A small multi-label image tagger, trained from scratch.
Model: 2.23M parameters, arch fnet, norm rmsnorm, activation relu, patch size [4, 4].
Rows from block 6, named by matrix and row number. Rows with one number belong to one neuron. Each number is 128 + 32 x the weight over its row's rms, rounded and kept within 0 to 255. All counts start at 0. Numbers have three digits each. After the name is the row's rms in percent of the matrix's.
# fc1: MLP up (model.blocks.6.mlp.fc1.weight, 576x192), inputs 128-191
# fc2: MLP down (model.blocks.6.mlp.fc2.weight, 192x576, transposed), outputs 128-191
fc1.89 108:095193179073138180109147150153185131144152174154118090158139189134122119133216133150150133089087107134094133136102095135132132112096167022156090115118138121147103170135114149186101128092092113
fc2.89 099:153043142173123182164086127206134102114127101141097128101065135180114146073104099103171185130107139127138161100176160097068137118196115122117144137095043168148141133121179133145167109126116153
fc1.90 108:122130124114171119181138128149155168143090127124147107124139151129146189184152123137093132085147157187108155098148146118103134159179102202087052101122110113042155065115086121076124150138129116
fc2.90 105:125081140102138120118103146109104088110140133124129070102114110106105107019074095149149116191114130117108112157108149166120183120123143133113118207082131130171142161145170140212122067138121134
fc1.91 096:136169086135153157143149187159104122176134171189067142176129102103161106149187083141118115117125168098146133099133149146082115108121129122182117070130129106115119083108159095166084065167118123
fc2.91 091:109091163147135129125167110113168196064141115076125137117135128104097116164066164079096120124110129128069151139130111129124142129143168114085131171115155116094136178126106135153104211068076120
fc1.92 096:095085135123143118163174109100163100167107105118066091147122151090133086162159116184126152079097118125078147102143086117124157127069120102140150102104123187132153099134167081156141108128142129
fc2.92 116:168126094135139128075090142139109125060125105119203091078132093144117223056105110131132112216116153101131123153096161148152116120217089183144106201136148131118097131193127122133161101146128149
fc1.93 097:165111108146113128077157158139081161130127114138147137094107141140162088139085123098117119162139078125094118124128118137099103164088097042087212189091156100155141106140111141163140158152112117
fc2.93 108:072133083078164154164060074099151092141109099096136113114164131147067136119130152174134092149072181120154145103108158142153171077155135176159087115150126146120117138132168152159160076097153141
fc1.94 094:153151104107168147136122216065097138083133130142162144134126161138104164135121124107141217109136134104131104190160090130152122132168130104163146170115111140079080126218109110093092111168124154
fc2.94 089:082098133140113082134152176164173153180123176153087177141102162171132086136102086119077116166169084138104131131103128159082177119107109091073109090172144126160123095089128118103146083077176137
fc1.95 101:118131154123124096147150163107089114121104107163089153115144141044068080185155149094161125128130114116094134168156110111198100126157158174122100110166152150100166225123130167073195145125159131
fc2.95 095:115075118172105164116121145130143089095086141133175100055129123137188124093065097192116078205144109163179109119132160110094149130177113165102130146078114071128090109100152168183107130190161138
fc1.96 091:190166137163093163137116191188142144050117092124130136174135153111084161120185088135139139149132091078041109131088115114167137118132149090123163103086167156094103072164057104112062152100142116
fc2.96 085:154129137066164110129134139060103086148142189188149084093128146117158103157135100128129095119138160188153122110073102163113102093135116096131148145178108119133160100174111141135136114140150143
fc1.97 099:171169097116102094169082180141150143115141171116188161161111105062138098139095156106124117143144074160156162137077116142106202111120119097100069122122134137088158110159080133146159101103149146
fc2.97 101:094103131120138144122206121120179095129092147138066110185106147134139173099121099076112185071096168125111159072157074118162114146115101091103142143161160181115129149132168123135077153137096168
fc1.98 106:082094092220104126142082079155156160076206107066095142128160129135102121150132158061145116139114162106112163144147115161158111125157132146073117129114065151103142111161124135108133101160175115
fc2.98 105:186132145088152106103202176098112124178042151140139141133117122138130102116106129193109148123136119119129106159098117085066170102097140136184166117107200121180125121103146120140111171115097160
fc1.99 093:136128092132099229133186122155155148143163102131168087136101095098129107071177117131126145132106135074129073101119124138128078174090177133168125142159147078165113094087135152162104147138168138
fc2.99 083:147114103138124079128084145117139137169084180157078206133147168092137112117090107141131121159142129106090158135159107094095162098111119100118124127095050173141099145152106111107118153162041091
fc1.100 093:128145095164097135109143142168151098073083140106115162158078203147125120147207093132183133131085156094116144120069105162172082105094125150099138106128177140144141121126121142128128152084130107
fc2.100 085:153186153071120167107127120079082137146160134167133133091151072078139100119112127123124101120169101113098110098136121112067208080134152057167107124137124110138164137155108133135119121140152142
fc1.102 099:144127146155113107123189127163131142125114175092130111131123166138145083182152128183112094112146168192117161116130112125146144176171140132138111138200083150122133136097081150150155101125119125
fc2.102 114:100133108142127175114100132132150111135105060173137139125161090141129178041133146128105163130086103076095115132143134110129121124135203191110136196095149110121113166176125083132119157081113110
fc1.104 096:149099156175102084149145161157125132166077148100109184172151116124094145148096148055151100097102145107118162049152107154104139176160149191158103078088147169159055124137083207101159127104155158
fc2.104 093:135142092115081126145087097113165143080166107121147095123180093179157129141157105149122129112097149163099171191113152131140183097094136138183208175109129090131177105163158059134118108117094154
fc1.105 086:148184116155174041100155111106128105085131113146221155135165134159160091127124133102143137155135184056134178141128143168160110141162170182171088146133120179097132068114081171110080102158155158
fc2.105 081:105087085140098185130146086126119162167168108152097172111112152076072172179184089114111115110132130206174086119195123085143103117088081161102138115127134124178173173189122149124144151130125123
fc1.106 100:177146120149153134116140186193091089160182133130139134169162121097125058133148170184130129088198084100149100117144092069148102124139147147098197107193188098149174149164096125069152104099114078
fc2.106 090:115065120132064126136091121049133170147138143091126073082160142103153124151183085146136114121125153190132153141162168183142100116073087136179077137118064139117113099066076103194115141106139138
fc1.107 091:110049190143158165136105143126133142106123126105100141089120160068125087145135119070137081115115128122097173138142124110140147114144130075084145168086167112156147184162116160074155148133119106
fc2.107 092:167137102167096157142098073129129095156080124096196134093176089194116078060092149160128137140120154123135105104114115144134104124191128158182131149098120155117144135082175146203139113148142120
fc1.108 112:115086107133054133126164150166076126074128144123092128110158171101091099146130111184083118115166129085134146194112133165119153126149143056147151135125141125113088141091067145153128072117142152
fc2.108 097:146153165154145144158089148155130119166108110108156141101091054131150154101137112092136154172091184113110085066135159118102108114163124176144120204076069104135114154143193095117177148076026121
fc1.109 101:097100157097153167145141168167152082088164127105059131129169132192144137153102085107060115123085151183141127125109086088159104117082145138118124095161098082112070123123130135114125106114087122
fc2.109 095:138181127113138124089056081147097160093136129080168128196044114101138101122119163091187121119159077127151114136154171149125109090170131077120138134120115183162229109072103094140105128099118169
fc1.110 110:159149144089147113153188167144142102103063073122160136147113133130114104086119152149105167125136180136173155067096147134083116134167097099104073117087131147110120135137156117089115111180134117
fc2.110 105:068138103133103169063078096081160144142146184090144200108154119121153118172159092087144086109065087142082123202150094117130165138079127145119146144138094109164135153124165124160110162128144132
fc1.111 099:107149085088205121096155102128130149076152091115110088104187108136139151099130118081129114176157115139094082119147153081176165113101156152096110104090158100109101109077100134157127066106166123
fc2.111 104:164124175149092131154113175151154175155132126146161107146087097085118116160117126199144119110078100101101153116104158190099066146166110123120110149161050147152122149175127092065089113162074143
fc1.112 098:154133114132146050148130058142157173129108113154136162107147140151178090052061140092158110160131210085115152116083151187134089183127181113138102133126119121090157084060161154147110112158121111
fc2.112 103:018138126137128128150155144117134129132135148087099148126135117131105161228201105097105136163158078180145113144118113118141191164075146108059121128128170071114145169131098122101113190125129155
fc1.113 098:127132114062154154163141176128130186140152062108167165093200140159169179109131085088138108161144122113027128099113120145068058099132185182088151097092133120107189098140132152120144098140126176
fc2.113 088:104121091141106155100165073145103046065120154062160093114120139176139057102093202128163126176141125113188131131117158125191132134159142122155122144124094117101117049144104114161088091135167113
fc1.114 081:151144099148150109062123108121139135115171086105137128065124141171132158124171083157109063136089098122100093077165161119119139137107111071120154141194145113146095164159156097162122164118137091
fc2.114 082:191096183166092147130055085157122079057080081077161141142116081130133075102102150120167145139134176115117120108154120125146095156136125187155176163086144112104119119122122123121106077112091117
fc1.115 116:109111078128188137185172118106065099091176151098164144144118084195123174121175163125118124102141153084095177130114093112186189116104154188154162154097113114109124159093145145135133107135121089
fc2.115 100:117128182151069109097134136140179168147154177191098140151142196096146114203152117122125134103110113169141057129163106082077093094125098084082071038149140169138122074119105145145180162137159167
fc1.116 104:095132103119204177177127125136119144132059175150140113103111171142120103132156116133120152161162121155199139125206135051111201149054184103138177151115079093086157120144134155165120100103136103
fc2.116 118:130106165130091103093113161131141124127170129152123102193149125090136142137111194125157127083081128138095076156141092164123062080208088154101028073140156167113157101066125137126152147077110150
fc1.117 101:140224081073126128146111163114126103165112062109111164128142168093106139116152145114161063113120098136095156187123078175128152105121128146136143156192111126104090167116169151104102157106139152
fc2.117 117:149046131150151138111114136148132173121106139166165067103163127145160140093124144129115154163122166132162118104150170099141112129202158137118086113076138146145149085114102115177172125134112167
fc1.118 092:139128125112172146129153137115112129141094099174118123129120192170185118167135080138109125138118151115101126171116187143113180158183079141104127107139112193080143155112100130136148145156143111
fc2.118 091:145097135118112107104129095126182125105154174085157187126146101126034110093148099088181141156166129145179102131090062108160105106083167126166070088113155102145156100169162148187144108087158132
fc1.119 096:132153108144142147094134200090134162121107094115126198176200137122157132105094094153092169123105135175134149180175127134206072123136176073111123076103126122144124159214178108112146183142079147
fc2.119 099:131101112135167112129130134177116087148146129115159103096097056130107148073099131154112116189128107132115116115089126137114219172123116208147121187129137105078097108106120063113120087128150145
fc1.120 098:148102088110103109126169113110136171080074118192174117102137137126133121155122096110130112139133112139118120166165179101133177105171160086114068179128120111138110169134095135182152136145171115
fc2.120 092:171128164129142142155111121159117061103170121061072145141127135159170110094088165119166131115130066100108117146063114132129112186113027158125158167107095112101122097142082139093160112133088132
fc1.121 122:137135064170130151138152109090161150175128118075127091111116095108106121141128135127090133165157128112106116167153157212165054117132143154122155130143128131122130113124093118121087031117119122
fc2.121 114:117099145106115103114116123137060171097081162167092140154166131129142129101129162138114151094141204103144128073066098029130160116147175127114097104142055120181125137161161130153142201105112109
fc1.122 117:109110147142059188122165152194120158151150039089115071112148120159114116148158171109162151073128122118116058112178111103152136154141135165166074114144136100147079167102095146224129109136108141
fc2.122 110:161098155109134100129140158131109135155093206126098152152083228110093135079116096177019093165187118092158152116140157188105116125182161139114169115082117077154102129136102112072124179126140127
fc1.123 102:094113136140122120163122136134089091103075140067111165068188133157164112075113129101147159123119109129126151158122109107099090141173103118149166103096163117123127038172171121133109116149087105
fc2.123 094:173127154132138157102164098125174134152144071150117081097080110118168146196148139122135125115133156076150160109112146112182147143101140096073105147180126082135114155119095109092124072133135106
fc1.124 101:082102144056109149148099111097180165166120137139110090109139116097160134106147115114102160174117134194104133102078130127088160115149116100102070137129093140112138121124065162156142140086156126
fc2.124 094:133168106135151145143123109180073150117141133175123152210139154183114097103107144165188126076117138095144108126165195115177079147098106175118134107150141129153103137060158182133184121117109105
fc1.125 092:141174136116103074138154119068119158110147151151135131100113163123123144183140094142127087140088143099172155168144157105079146131140163118141143119146136123132050177085118147157112162191196151
fc2.125 103:150075147123154143119068159112133109094131120110117124142139111127126113122081135128095167141134055120087105165115183161131170149121058162120120166144124101161183116137125143112129077119122147
fc1.126 098:089140117124121054189079154129168082205118086173136144118141124132138105118171135191146157148114099101109103097174135212083124084116091113148160142102099094112106119117138124131087138127080163
fc2.126 096:160154133125127159102212190126125186118166177102113121122121136124149122181124136070121122096110174138147117138139106047133138142106138083087154102144122174120120108078073140121118112147196114
fc1.127 091:098127109138169142148115104117169104132150125168122111142158120133198082105146096186128179102068075154142148184116162143091125183113127129140112098151110169101143178079113109131187145111135165
fc2.127 078:119135159144083089098105182132097149084090104071115152146116085131119146160079112076130103132135127169150111147118130084113157111126140225104139125038151155162115107165146144172100110101141100
fc1.128 097:084136150054131138108093192148190164164120170150142096175153086174120112185069133132124133141175112130147160120128129083107167184192111142099095095152110162094121120119141129160118162099156125
fc2.128 093:105100144137124139122150093138158134127062084114137084183093140142119184088146122125119120121109175065137122129061149122144133127159127144126141123178149097201074167073114143080115160110083128
fc1.129 088:079135150133091036188112110152177136180123070162194141119161112128104137129178136182157166168142159112108098082181086174062148069088084108137159153122105083146114174166146108114083184097113150
fc2.129 092:171157139140144196090170151107147167119147126104107130117080117127201123195135141086150079066059117114158132162129133049159132183158125112117158130140121175100124119085071126116131075169159109
fc1.130 108:113076142141136136200117119117097125118116100108148125152095148162191112147145098071151112119148110098165129096163183165174119118138103090126130150182114075046078094143121121133192202120156124
fc2.130 101:145157110110128082087129180140124170122104175140104130154181181132063203121115163174106169121100095140087142148112106112098150125093138115085094085166143165144151124125119091151105076168107139
fc1.131 103:116191170112092180172137059125122174095136138130074206116128132171174094143135108086164143106108165118164185131142149140121092175124165125185201149175176093148175118131197121142140087098122182
fc2.131 097:132133111156112128175165102104133044074138069109131116161122131124166133122122140109006141126130153148078133142116087105088150113159150138099098133081143101099122172104108125209131172138099130
fc1.132 102:120127105121119152100148111097137111119144108063118117133105153083153123142141144134145182147102148092139172117151135088060154164152110131189191134116132104115117132129115088095128068150134130
fc2.132 097:129118131190100129093129194117150136157117123169122110087116119184098096082116114148110121144134170112092086155151157166184099148117177115117055185108129148148089147150116143133114119107134141
fc1.133 094:101096153178154136139167164113025118116167131132176084139123154110118105170171149122130103118133139151118114147154106144160145125126127106160182175129114159103102170150127128147119148094078198
fc2.133 106:147074096145127138132075099142120098164074071097125122091153096128100171102076135163152143200086145113135147140081165122137110133200114188145104180114170142105129098150108089081146082134085117
fc1.134 109:155226120114119135110145122118069144091159153201152159075127116136158118162179124119108138150153076166109132155161121176084127111116123095112137121159116195126182160137121114112085104188147132
fc2.134 102:136080122139140146089141117129126101112076128099112064145148155141072167061073181165157121139120163105140109095077132103096125108210161131139120125134159090145081091164132145143115142090139133
fc1.135 111:130073130138114160135165181145155099101136078122122063095144095176095094150130145116127152102149110113145140174126148090096123174119168159159134151201130117128104174059087128167100101123179141
fc2.135 097:089181124068073108147152140109138158123118177132131156193138132091110096144127153145078100148141117060174128072154131096126151163148154111086114115090142142142081112116106102121148156081082105
fc1.137 100:091122167132172092113124153138189149129139141132182157167151151153116118152110106128068109158126092154174093067089096100085101192152187140107058162038082093097045126118132139137153102144180151
fc2.137 100:088159117135121129143152196069164180083162105120069136114094151071143172096126120126164145095074119100069123139216117179154188172105102131135153170149154187116191095138111158146103122080147069
fc1.138 086:188172166091142128190142096132100128127053130133122146155144145119159126152098081086096059103113115181128187167150091113167100094138146144130103068080131162167124199127134071109157121130071140
fc2.138 090:105124080111185136132125138187168090150187106115118098093130139143175168143158149140163194174102118140083080142100148128105168157100104123123169155187166071068146174106111117162115088130210141
fc1.139 106:159106161182135130131185172131150098146163143101108084152110127139147108078065084162097134106186100109082140123122127120121154147126050087105071171098159117111184115170119113198140106098115180
fc2.139 101:110141078107154102117051088164101140144126092102161126137159126096144144095152158139141109119128181138147137120122079060098120149088166181179166122137150165165057137158174089112109167121109075
fc1.140 103:172115129125165166073097109085161113135074118157126121136118145139118163139108123132071117165132159150118183124186098099130095131117149195183151154162108087099097141139184099082147101085164099
fc2.140 113:037159181122169138147173173168148171156190190085098126155133094130148063209119153065166136095155054127126094146121156148110145123092147007094129092170105151097164118092089133132106154122106119
fc1.141 107:128105186113143125169129101105173110137095154099129109064157116146079142155121099119116114174158117167077099099135119176126123104127129083127131111173170102172158115103094088175150172101101145
fc2.141 106:107156089082123109070117149122096108121171087136094128214152116106122120076122126112151118144075103129128147127107212098115155157126123182099130175120117167097126147138151141074093110155154133
fc1.142 094:122119116109091175141136153129128160142153155098116134134202140150141156103081066129071134153067080101101142128132103088143102216156142111098114158161053122083134090089124138150158156140213164
fc2.142 091:092085144117112105174082134162151144104091182147177140117088139092126094109148160174135125157186140122155105118139106176143098133092125130179087089133159175143077197130120147087133156087105057
fc1.143 106:138140137130119144086168150182143053150177100178134149174091074148124116116153168133106167115221158119072107104173104000098089154136173176103140064124128126133124123094189140147121162174122163
fc2.143 095:130099090122154120116075103090103201135088097123164110121126151116136132115089117133137122124027139137132155127081135207127145116106104145177086212107123154178119145176115098090116105101084100
fc1.144 115:115188083092116051140094132147161118092118142129144148142119167144073082139132178187099153107147114145211153101095152128123135102158174117130096077096127124097177125132117132172127108144176168
fc2.144 116:116161156151110156082188157092176155150135130116113135154067153110127177138132055078155163082085099117065116136130132136094132114058099075077198121166166113137103107096154133120097137110102084
fc1.145 093:149153087168086094150106171145096108151140130077139152127124149124082161106196153086221130125090149154145124108105096189106221144092155109173088117131143127163207154101119172118137139133111109
fc2.145 105:159103081134143089153123068118151108105122116094135128135171143157110116109100112158151135157161131156134213095120147123113118143201119220157149181077139152140186116204149091117105110111128126
fc1.146 088:129141125151093159129101159179135137130109142113155110156100216112113138149155089126160102113085089110059085157116106174163105109135137143138163083120197131139114095150101117136095159117153100
fc2.146 077:135139101083148122110131092087133121173108177166131109079172100080128094108145099140118108104168169139112164081044114118096118130117139053115082081158136126104181150119079126118099136152119154
fc1.147 109:079097146172133068081181165132142148161123120086105111104158090134124159145089095114134142133135102105163112093080165138101097114114134137178193145158118178140172109167142153102116106135166157
fc2.147 120:207117080077116146158089112161089113113126123141131124162160089131151106120154161149101118118134192169075161124127121044150138168129140136081100145108158074141104142110137104165143184108068137
fc1.148 101:125117055136140114146131102117150174090117128082121133153196091134147127127131080141121133210074102112093134135152155063137112152130113083107098133112131111175081157141131149119175195130094145
fc2.148 102:099152170154077111118137167186071109173183115134131151090067149138114095110108159157143107101135157129153111117134112162111156108120141147168149122147093112067135097128128131122118136121164088
fc1.149 093:106151195198121097103138103150149131146123148114150189189152131134116097134151113185130147067136098104127143124115156154096123160101134078151125143152069151112084124146090160093078134071155113
fc2.149 119:176092036087167148107077145155124142125156066151187042069112095089139142109089142087124100206109158111107120126109149152130107106169117180091135176136124118153139164101144106110136079184093121
fc1.150 092:071102112136162173141106118167170151172156137133164183142152105112133121090138142155166176077105125148186100120124105115060147148183181147099160118114099106141148096103090110103095158166088119
fc2.150 097:100072143093111138171000087126153104145116129127131084108097091148058163045067056103100107157145134110135129069164189152143126178160146154137133126128137112125148199132133116139147104098107105
fc1.152 096:216165140184066128096180147113122096096166132079172071156159166157165145128123133134148110148168154065150164115114133085080138128117180119088041102132176132119172139147145139124149136113069118
fc2.152 094:104070126143100174150156082155134130108143090159132202081129132066175107091148144175169205048154116144149068121145107121076133102108118129130186075120092131135128098120140194152164113154144100
fc1.153 089:123160152129116130138171159118156085094123141137126113130160127116171151161201123117156098135111117079142160150125127159163082156101161126120145150123179115153158123086192068143138116132099190
fc2.153 089:159092084114140122130122137185039117121135085140147115147103150141163060138090173100144164131139150125132188074082117096112154119165172173157073147150105166119159153182184159099171131112134125
fc1.154 090:090122142111148149137137161073142087189110125093115162066153113070125107211195132134127154114194124152077173148099133110094128105114098055112097130147082132124130139199162109093156178111108082
fc2.154 103:199092106147140148138108143135092116095122086139107114140103146146153132046080123160125117216091124099154111111137175162170114162185140156130127208086120122137127144134107111144165060163116122
fc1.155 102:126072160126139174127126157115159122102123101180104133147106096110150079136128102109126113132101148118176107167164136144160088113104169119086125113133063134093119166158121180109190136126139137
fc2.155 086:088138123119149111148086181126127150075080105146136135130113147135198143144119136097149090178164121183167145120093172105143164150152147169126121124074122139118118099136163141141132137142206091
fc1.156 104:105153097147094161083110113151140076168098077148089142138097160070130094131129099148088117116178099102117153130095090174093086130179112094082188087144160160152137132101142113130119153134151069
fc2.156 100:082141123136137125136189148110121168104137197143144154122121155149130145195153103108116114105092151114094119100134060112074140097037153084131083085128143095100139099144089184112093107159156153
fc1.157 109:163137134131180154110123135172109159088139145188129168104120135147161126180082166059154100139084131132119162108147092143177119118122081108101138193092149133170134146215107179112107108164124100
fc2.157 107:110135129176087068126143137051160142120078074087094110180194120112108098135128120140027118115181188143130108118100115095134114100091173136140102075155141152082163145089170079161139114088145148
fc1.158 095:115160129157105135075121118171138130180064119107104047097144190042156103136099079119066113183162121159169121154142158127148151116166067050159114094162084178098067092161100116145157154108107109
fc2.158 092:107121118149107176173119159140076169079140147142171147168085144179175187134183176128153100103093128088066109135122117103095112103093189219087093141088167133145148151104147150146139098165163150
fc1.159 110:125118145112126139166112113162124222095141108105091113107130137108168144110151164082082163147137120147130106130055172109134090109130110104127140105109086097122175119102190155152091106129137069
fc2.159 104:161154159085147136076152126131162010131085106139173081136173116132121181153114112180146109178195151158086152123131161152140106183133138186169114176122081141136103143186121098115118101179122160
fc1.160 101:129117130132178103212145112168171148094155161153137137094151137166129099088117102117119071129117179146119128144110188126111106153125184124059101171162182142138195162043139128135112118096109124
fc2.160 101:059174124143092093098141137127073145164135132110107154177104135091138105200133124107153151111171078111153145155072087115157121148145095084120094100163099043092129099113119097040107145125146112
fc1.161 105:075125168070057139143172117093150150129122101131154132117162168118029151120089114081129165126147146161120177096125108144163167126151092167109091128164152131143140154079110133162128149137119146
fc2.161 102:113114128144152146144148179156109111140098182120093108182142114133170063161168128136094069178079092082173082167127154101142092098137115094101159121106111080107137132073142176158185151110141135
fc1.162 092:156167111137136114061126138122097082104149066109134145125141080222054140078076091101137109174115202138091071148151090155106069179133190144167137146133131123122104117084107137128116147142054051
fc2.162 097:118097159089089100157146127103118174161049225154087115094115142099146132199158080147088130103138087140134164111159092126160211129116070136121149067134141095119116134130083150104139146128148157
fc1.163 092:075120129102152089122134160095123077145106160144158118129128147100130152160155105129159112045133105091177112147162123099086147158063125138169150133148149087153180106062151171102108123116075196
fc2.163 089:131123139142097162157128134132131144109159117081067141125134078168116114108089153094110118176104148173099197102107162153159145129183154046056156169137156209136098136095144070123165115096141078
fc1.164 101:123120153146192181121179182066149162114094111178130130131104145104111097189116133104134123132110134101103118097153099103073080149073118154181195202137175064125163061133139136133155184100125148
fc2.164 090:107197128120103073121081083168122115115130176126106188140167118159117169090133106149097115060111135113092196120141112141179181099187134080089140067147120145146114182101098114132115125157137138
fc1.165 108:158120115092156158181154110142078133117165142122150142147111101180115167121197175132129142123131151104089166098096103102136190137117146195141159181082115100113135118086141163147126128133118064
fc2.165 105:091108193184058089093143124114190133136146160174107132154153189099145133213134115118102122109106099174142090150171102111101074089132109096091065070166138163157116069104109136171178139136139170
fc1.166 102:126164139166165121115131152176158122086139138118168202159084143106110119138087102121079099097175090186175111178086199202122141129150087109166084143116094154125150102191142105130137155118135093
fc2.166 094:136095065073134112120129126064129152134077085133134117147178082130101155102174084148139158110097117085102136126146070048154106162189181179134141120159142198087100102140118098146125098127119076
fc1.167 107:140137115183142118153120104085124119180113134125108179140167147222169143066103139170097172142093073156106114164155132187108083093157144152143172162156159131143091122143126098146105079111092129
fc2.167 099:139159138089075133108223145112108171094134148106098100121087156107104140159127121128143114149154183110118118091137081118133167093106123145136108098106127123097128092088080204123162219176155128
fc1.168 099:176169117172166134131169140096094164154194189140136124130104125198118157153138140089137103121168074154102114196085159122140085115123106112103178173141118179071151139155131118140031105135047175
fc2.168 094:147106089057126125110091135156158072118079070091168113123116148125104118076049141187152135168087176121109162073169161143137196115161158147127119170091147131168132088147106100158152140132165139
fc1.169 110:122133129049098131138150076154156133114146120149169109075121161151149137130108091101146074165168142164099124170147144107142106140142094146100079089244120141128194123064085117105106110145051092
fc2.169 095:111146129121209090141111174126020146126157130101071115203132110099110105119175096149111191089142087151208098113122084150139116135149149094145162127093102056092113103158159137124093157123187171
fc1.170 107:156137082117165142111144151129087110087137151090142132150115091120122148113126103105105092080124170079113123103162116172153122077116090096127123109096109179129113126170115100143071187088139202
fc2.170 100:142121174116079174144140089128137180153124123145125111119134170112103122146151153155169140127127096158142131080048168097090087121132160149096116151174170154180143142142097084098180103164098122
fc1.171 095:072124124136181119116106160144142157082127100104145111138144109043124109158143123127108195094090148180194079108113137126092126159150124190145104194117062121163137137130095171091147139104150110
fc2.171 096:099141153120096167135131151103186140172131123139075140107117116187119128115098124109142122179116105056162149095141144134142158093128123057118140088189133148136077166077096081167121075134114085
fc1.172 093:090111119119134067133070134170179099141153130129160139117130083169112155115178132130086153134145169123123118143164106156090115125116089072107075144146152120156133146121141116163120134075112119
fc2.172 097:154158156114178143119188154083158185120143189121117132085117113093173120173153114066137117095040133127144136140083145056155157152141149155137165102151148159081119138094100104121115117164147152
fc1.173 095:107104141149082174156138135176083166130123097172093111073143101175152174160170159127087133119113101122134135115168142165124132144150067137176154117104120129164107144112123133101138110125148108
fc2.173 097:106147165119160092090145153134144153138069173117119098151118099119132104165150158089175130089134144159099199127142118103129130120089143125017108094164119181114160092140159120128183167109127144
fc1.174 094:138144107143090106131122147125165170112109105136110225084109059180135110076093100132127161098134148097092130105145158152127114123124128172151119091098221091086131130118162149177141132148135089
fc2.174 092:145164191171146107113185140082082149097125066090089090181125203122189172180134164078144138108185115137124104178116104123111125106086176140131134109115088120154114193137148177135099160125166161
fc1.175 096:128146179114105024142133126087181089086124088119218206171112151180155085100124118100146178169136122068065140142103146127167105130152140122176120160145130137106145102088126117181073062133109099
fc2.175 093:101105076128115134110131131081127145207153104095037086112119162085106138177179093123137096097160087162156120127151131110158157141118093130093124077093142116102113117059112177075123185158165160
fc1.176 096:121104128085136103116145131078155085173160138127137110106134056137182112167126165040149113069128110165195134123169144157137167095162113125172108149106072135144116157116142123181151123142150144
fc2.176 091:137138154115131118109153180154085184101142139200099128142139142115110130169144103199134090115121120141077126115025099123108112120131148106077173099173131177120150114170078164131097116151121161
fc1.177 085:142117123146114119147093080172100101172150095135101125192122116129103131138158122116127087153118136062122096110119163163122112151185152135152164115163153129107088210067136206140200076137115099
fc2.177 092:095105152135132170111113114164168109109096116098160116098158044097162087122091155111144138107120156137132189152130118123094159158142139158165142154063112146115158084179127088126122113091128118
fc1.178 100:121151102147092118097185094075107153120113121095106158128108125127124154140116119131117125128130161084118140122071139099121119131181088111107159101160127126191158063109093137136112189103114143
fc2.178 098:108077134138145107114163086191136132135166168098103168142158060111075126138177109159066142130135089211134107141174069127176135115111157162179099077119144090102132151190172126177158102111112067
fc1.179 098:162148102151153131108103193165134065080087109114111099120183163142173080200132151091149109123132072128115131090144096138165128139133159184165125145144077099100148086155057140138153081133163120
fc2.179 100:142072119140106164132139147115150180215163098149141138144066114106109163130128097168078134120144142067163101101131120119141119136143122174088119177135156180142097136160135069133109117097105173
fc1.180 099:138091172136122138108130091120149125150076078083143154111127142145130149076168125119113140114149118203156157102077171157073133138114224085104109106178144089108159121186153097138164153129175117
fc2.180 102:157174103111173129140160149119109148023137148187114145108164090128110168132095108116141078160110144111094112131093152113149193124142077178154186143077122182107136127156099166145116091173074150
fc1.181 097:126058133140105110141163094093149129157118085164130095167136110126138113085096144158110130140064149091146141144060146183068166201154122172153108139143133138088097093116120047086115164166123102
fc2.181 085:148195123133136134090156116163097136153146141152103175077124173157060122188118091144129170110165104177139092102183084099173099084108127054136145077101140105184123160091126175156085122167173119
fc1.182 091:113152100134111128142194049111128102092131142108172131132137193130176094082116154117120112146117136100149142103087106087117124152146081121167090084149097198108109154079048158156093181165162151
fc2.182 090:125151138137146142159121119111181122141186117074100155128138133104117152194117093159134112109185091162129073121142124145154144120134128154046127164080162103124113146129166165115152101093177100
fc1.183 109:131115151123181133109128115107121139112090161109116141074112176177109078127150146129136157182129156169200123121183141089076170131073159133117177152088132142058160117102116145167131164123183086
fc2.183 109:119142144135093125157169150114115131150173129161133110152151105068144123151151172134133109081097095098056107131143137105128084097160099103091050093179131114188117105117139145124140127083084159
fc1.184 102:169129079107167122131080180116119106134151125124132152106135103151116128174156087191094127161144098140072110094151128105160084158177073076133146095143172142167175074112161137149148085129088152
fc2.184 092:106130094128149108106163069141068163104134198129156141162101119112168128117158143089098148083105169113193110147094137115069148128116125136090051119153116086136084166137132109099135183093126120
fc1.185 107:111089106169085129145170116162107205105162153153099133147129106115136086134117141169117089120161143089083151133159180172140127131110162131160141058135141097111125149121173103117127103126183129
fc2.185 111:120199151112188083090144146162140118205081111119109150114157138147105205128150139092131134146173101120186138099116133084124134068133110136091113167169117137135108119166094097143117190125089131
fc1.186 089:111190136178143133138110089114034151143107127186143100097134157117122081169144142150153167144074068093149127157147125095154096189126165135053123102103124102130114125101106115196131118129147144
fc2.186 087:150139117125147110119102136096130108113139095139104142155174069145110115123068150136097160129128183114104117057129166088111171144156102131174133163123141214113138101162151095100109131098139127
fc1.187 107:163136128161118136174102157100135150039133177130098103140150106163106107100110164105207118105109145153132099079155202068132142105127144140177106129143119108138116116158132132143124084138083135
fc2.187 100:079121128168139054117185092139105141196167153079111170120084138105138136193125116138074143106180125090140105123116042130110143134118144079096121069125131133057116143094068119139107158129165120
fc1.188 093:108111101185147128109162109135096130109102155113101162123126078185124076062111123100160149167136165103083133121107114122129160136146151130142192163071119191166151157118084067138050142127129127
fc2.188 100:118135134099113127138121125117095133151138170146097085130179135113113151149166126137059169060093136086145122189117136096122135167147124141101158129121180052045101108143144141084149146101068103
fc1.189 095:078161093108081166129158071136094146126140139107179196110145170127094133180100104140114079176176127128102107163111188129097120077132108129134122103111119141107134062044127113156101171109086139
fc2.189 101:138110122112142165100143060174149163137127134147108145142109091083093098090094128171111156139110116163140136089191069109135124109118140170222166079098060125115131172157159146181146107115128122
fc1.190 101:148099158087143175091106022086134146136156194103101157074126174149131212103137124104120075141118127107142124119161124098066138168136113084098091134101139176084092105169111090130130133123082182
fc2.190 105:175165117145175106159099199172146096084112044190144101142125104100098096120109131146146173122141167156064124137056152134174154171145143181126146119169109099164118154127161112141099114161185092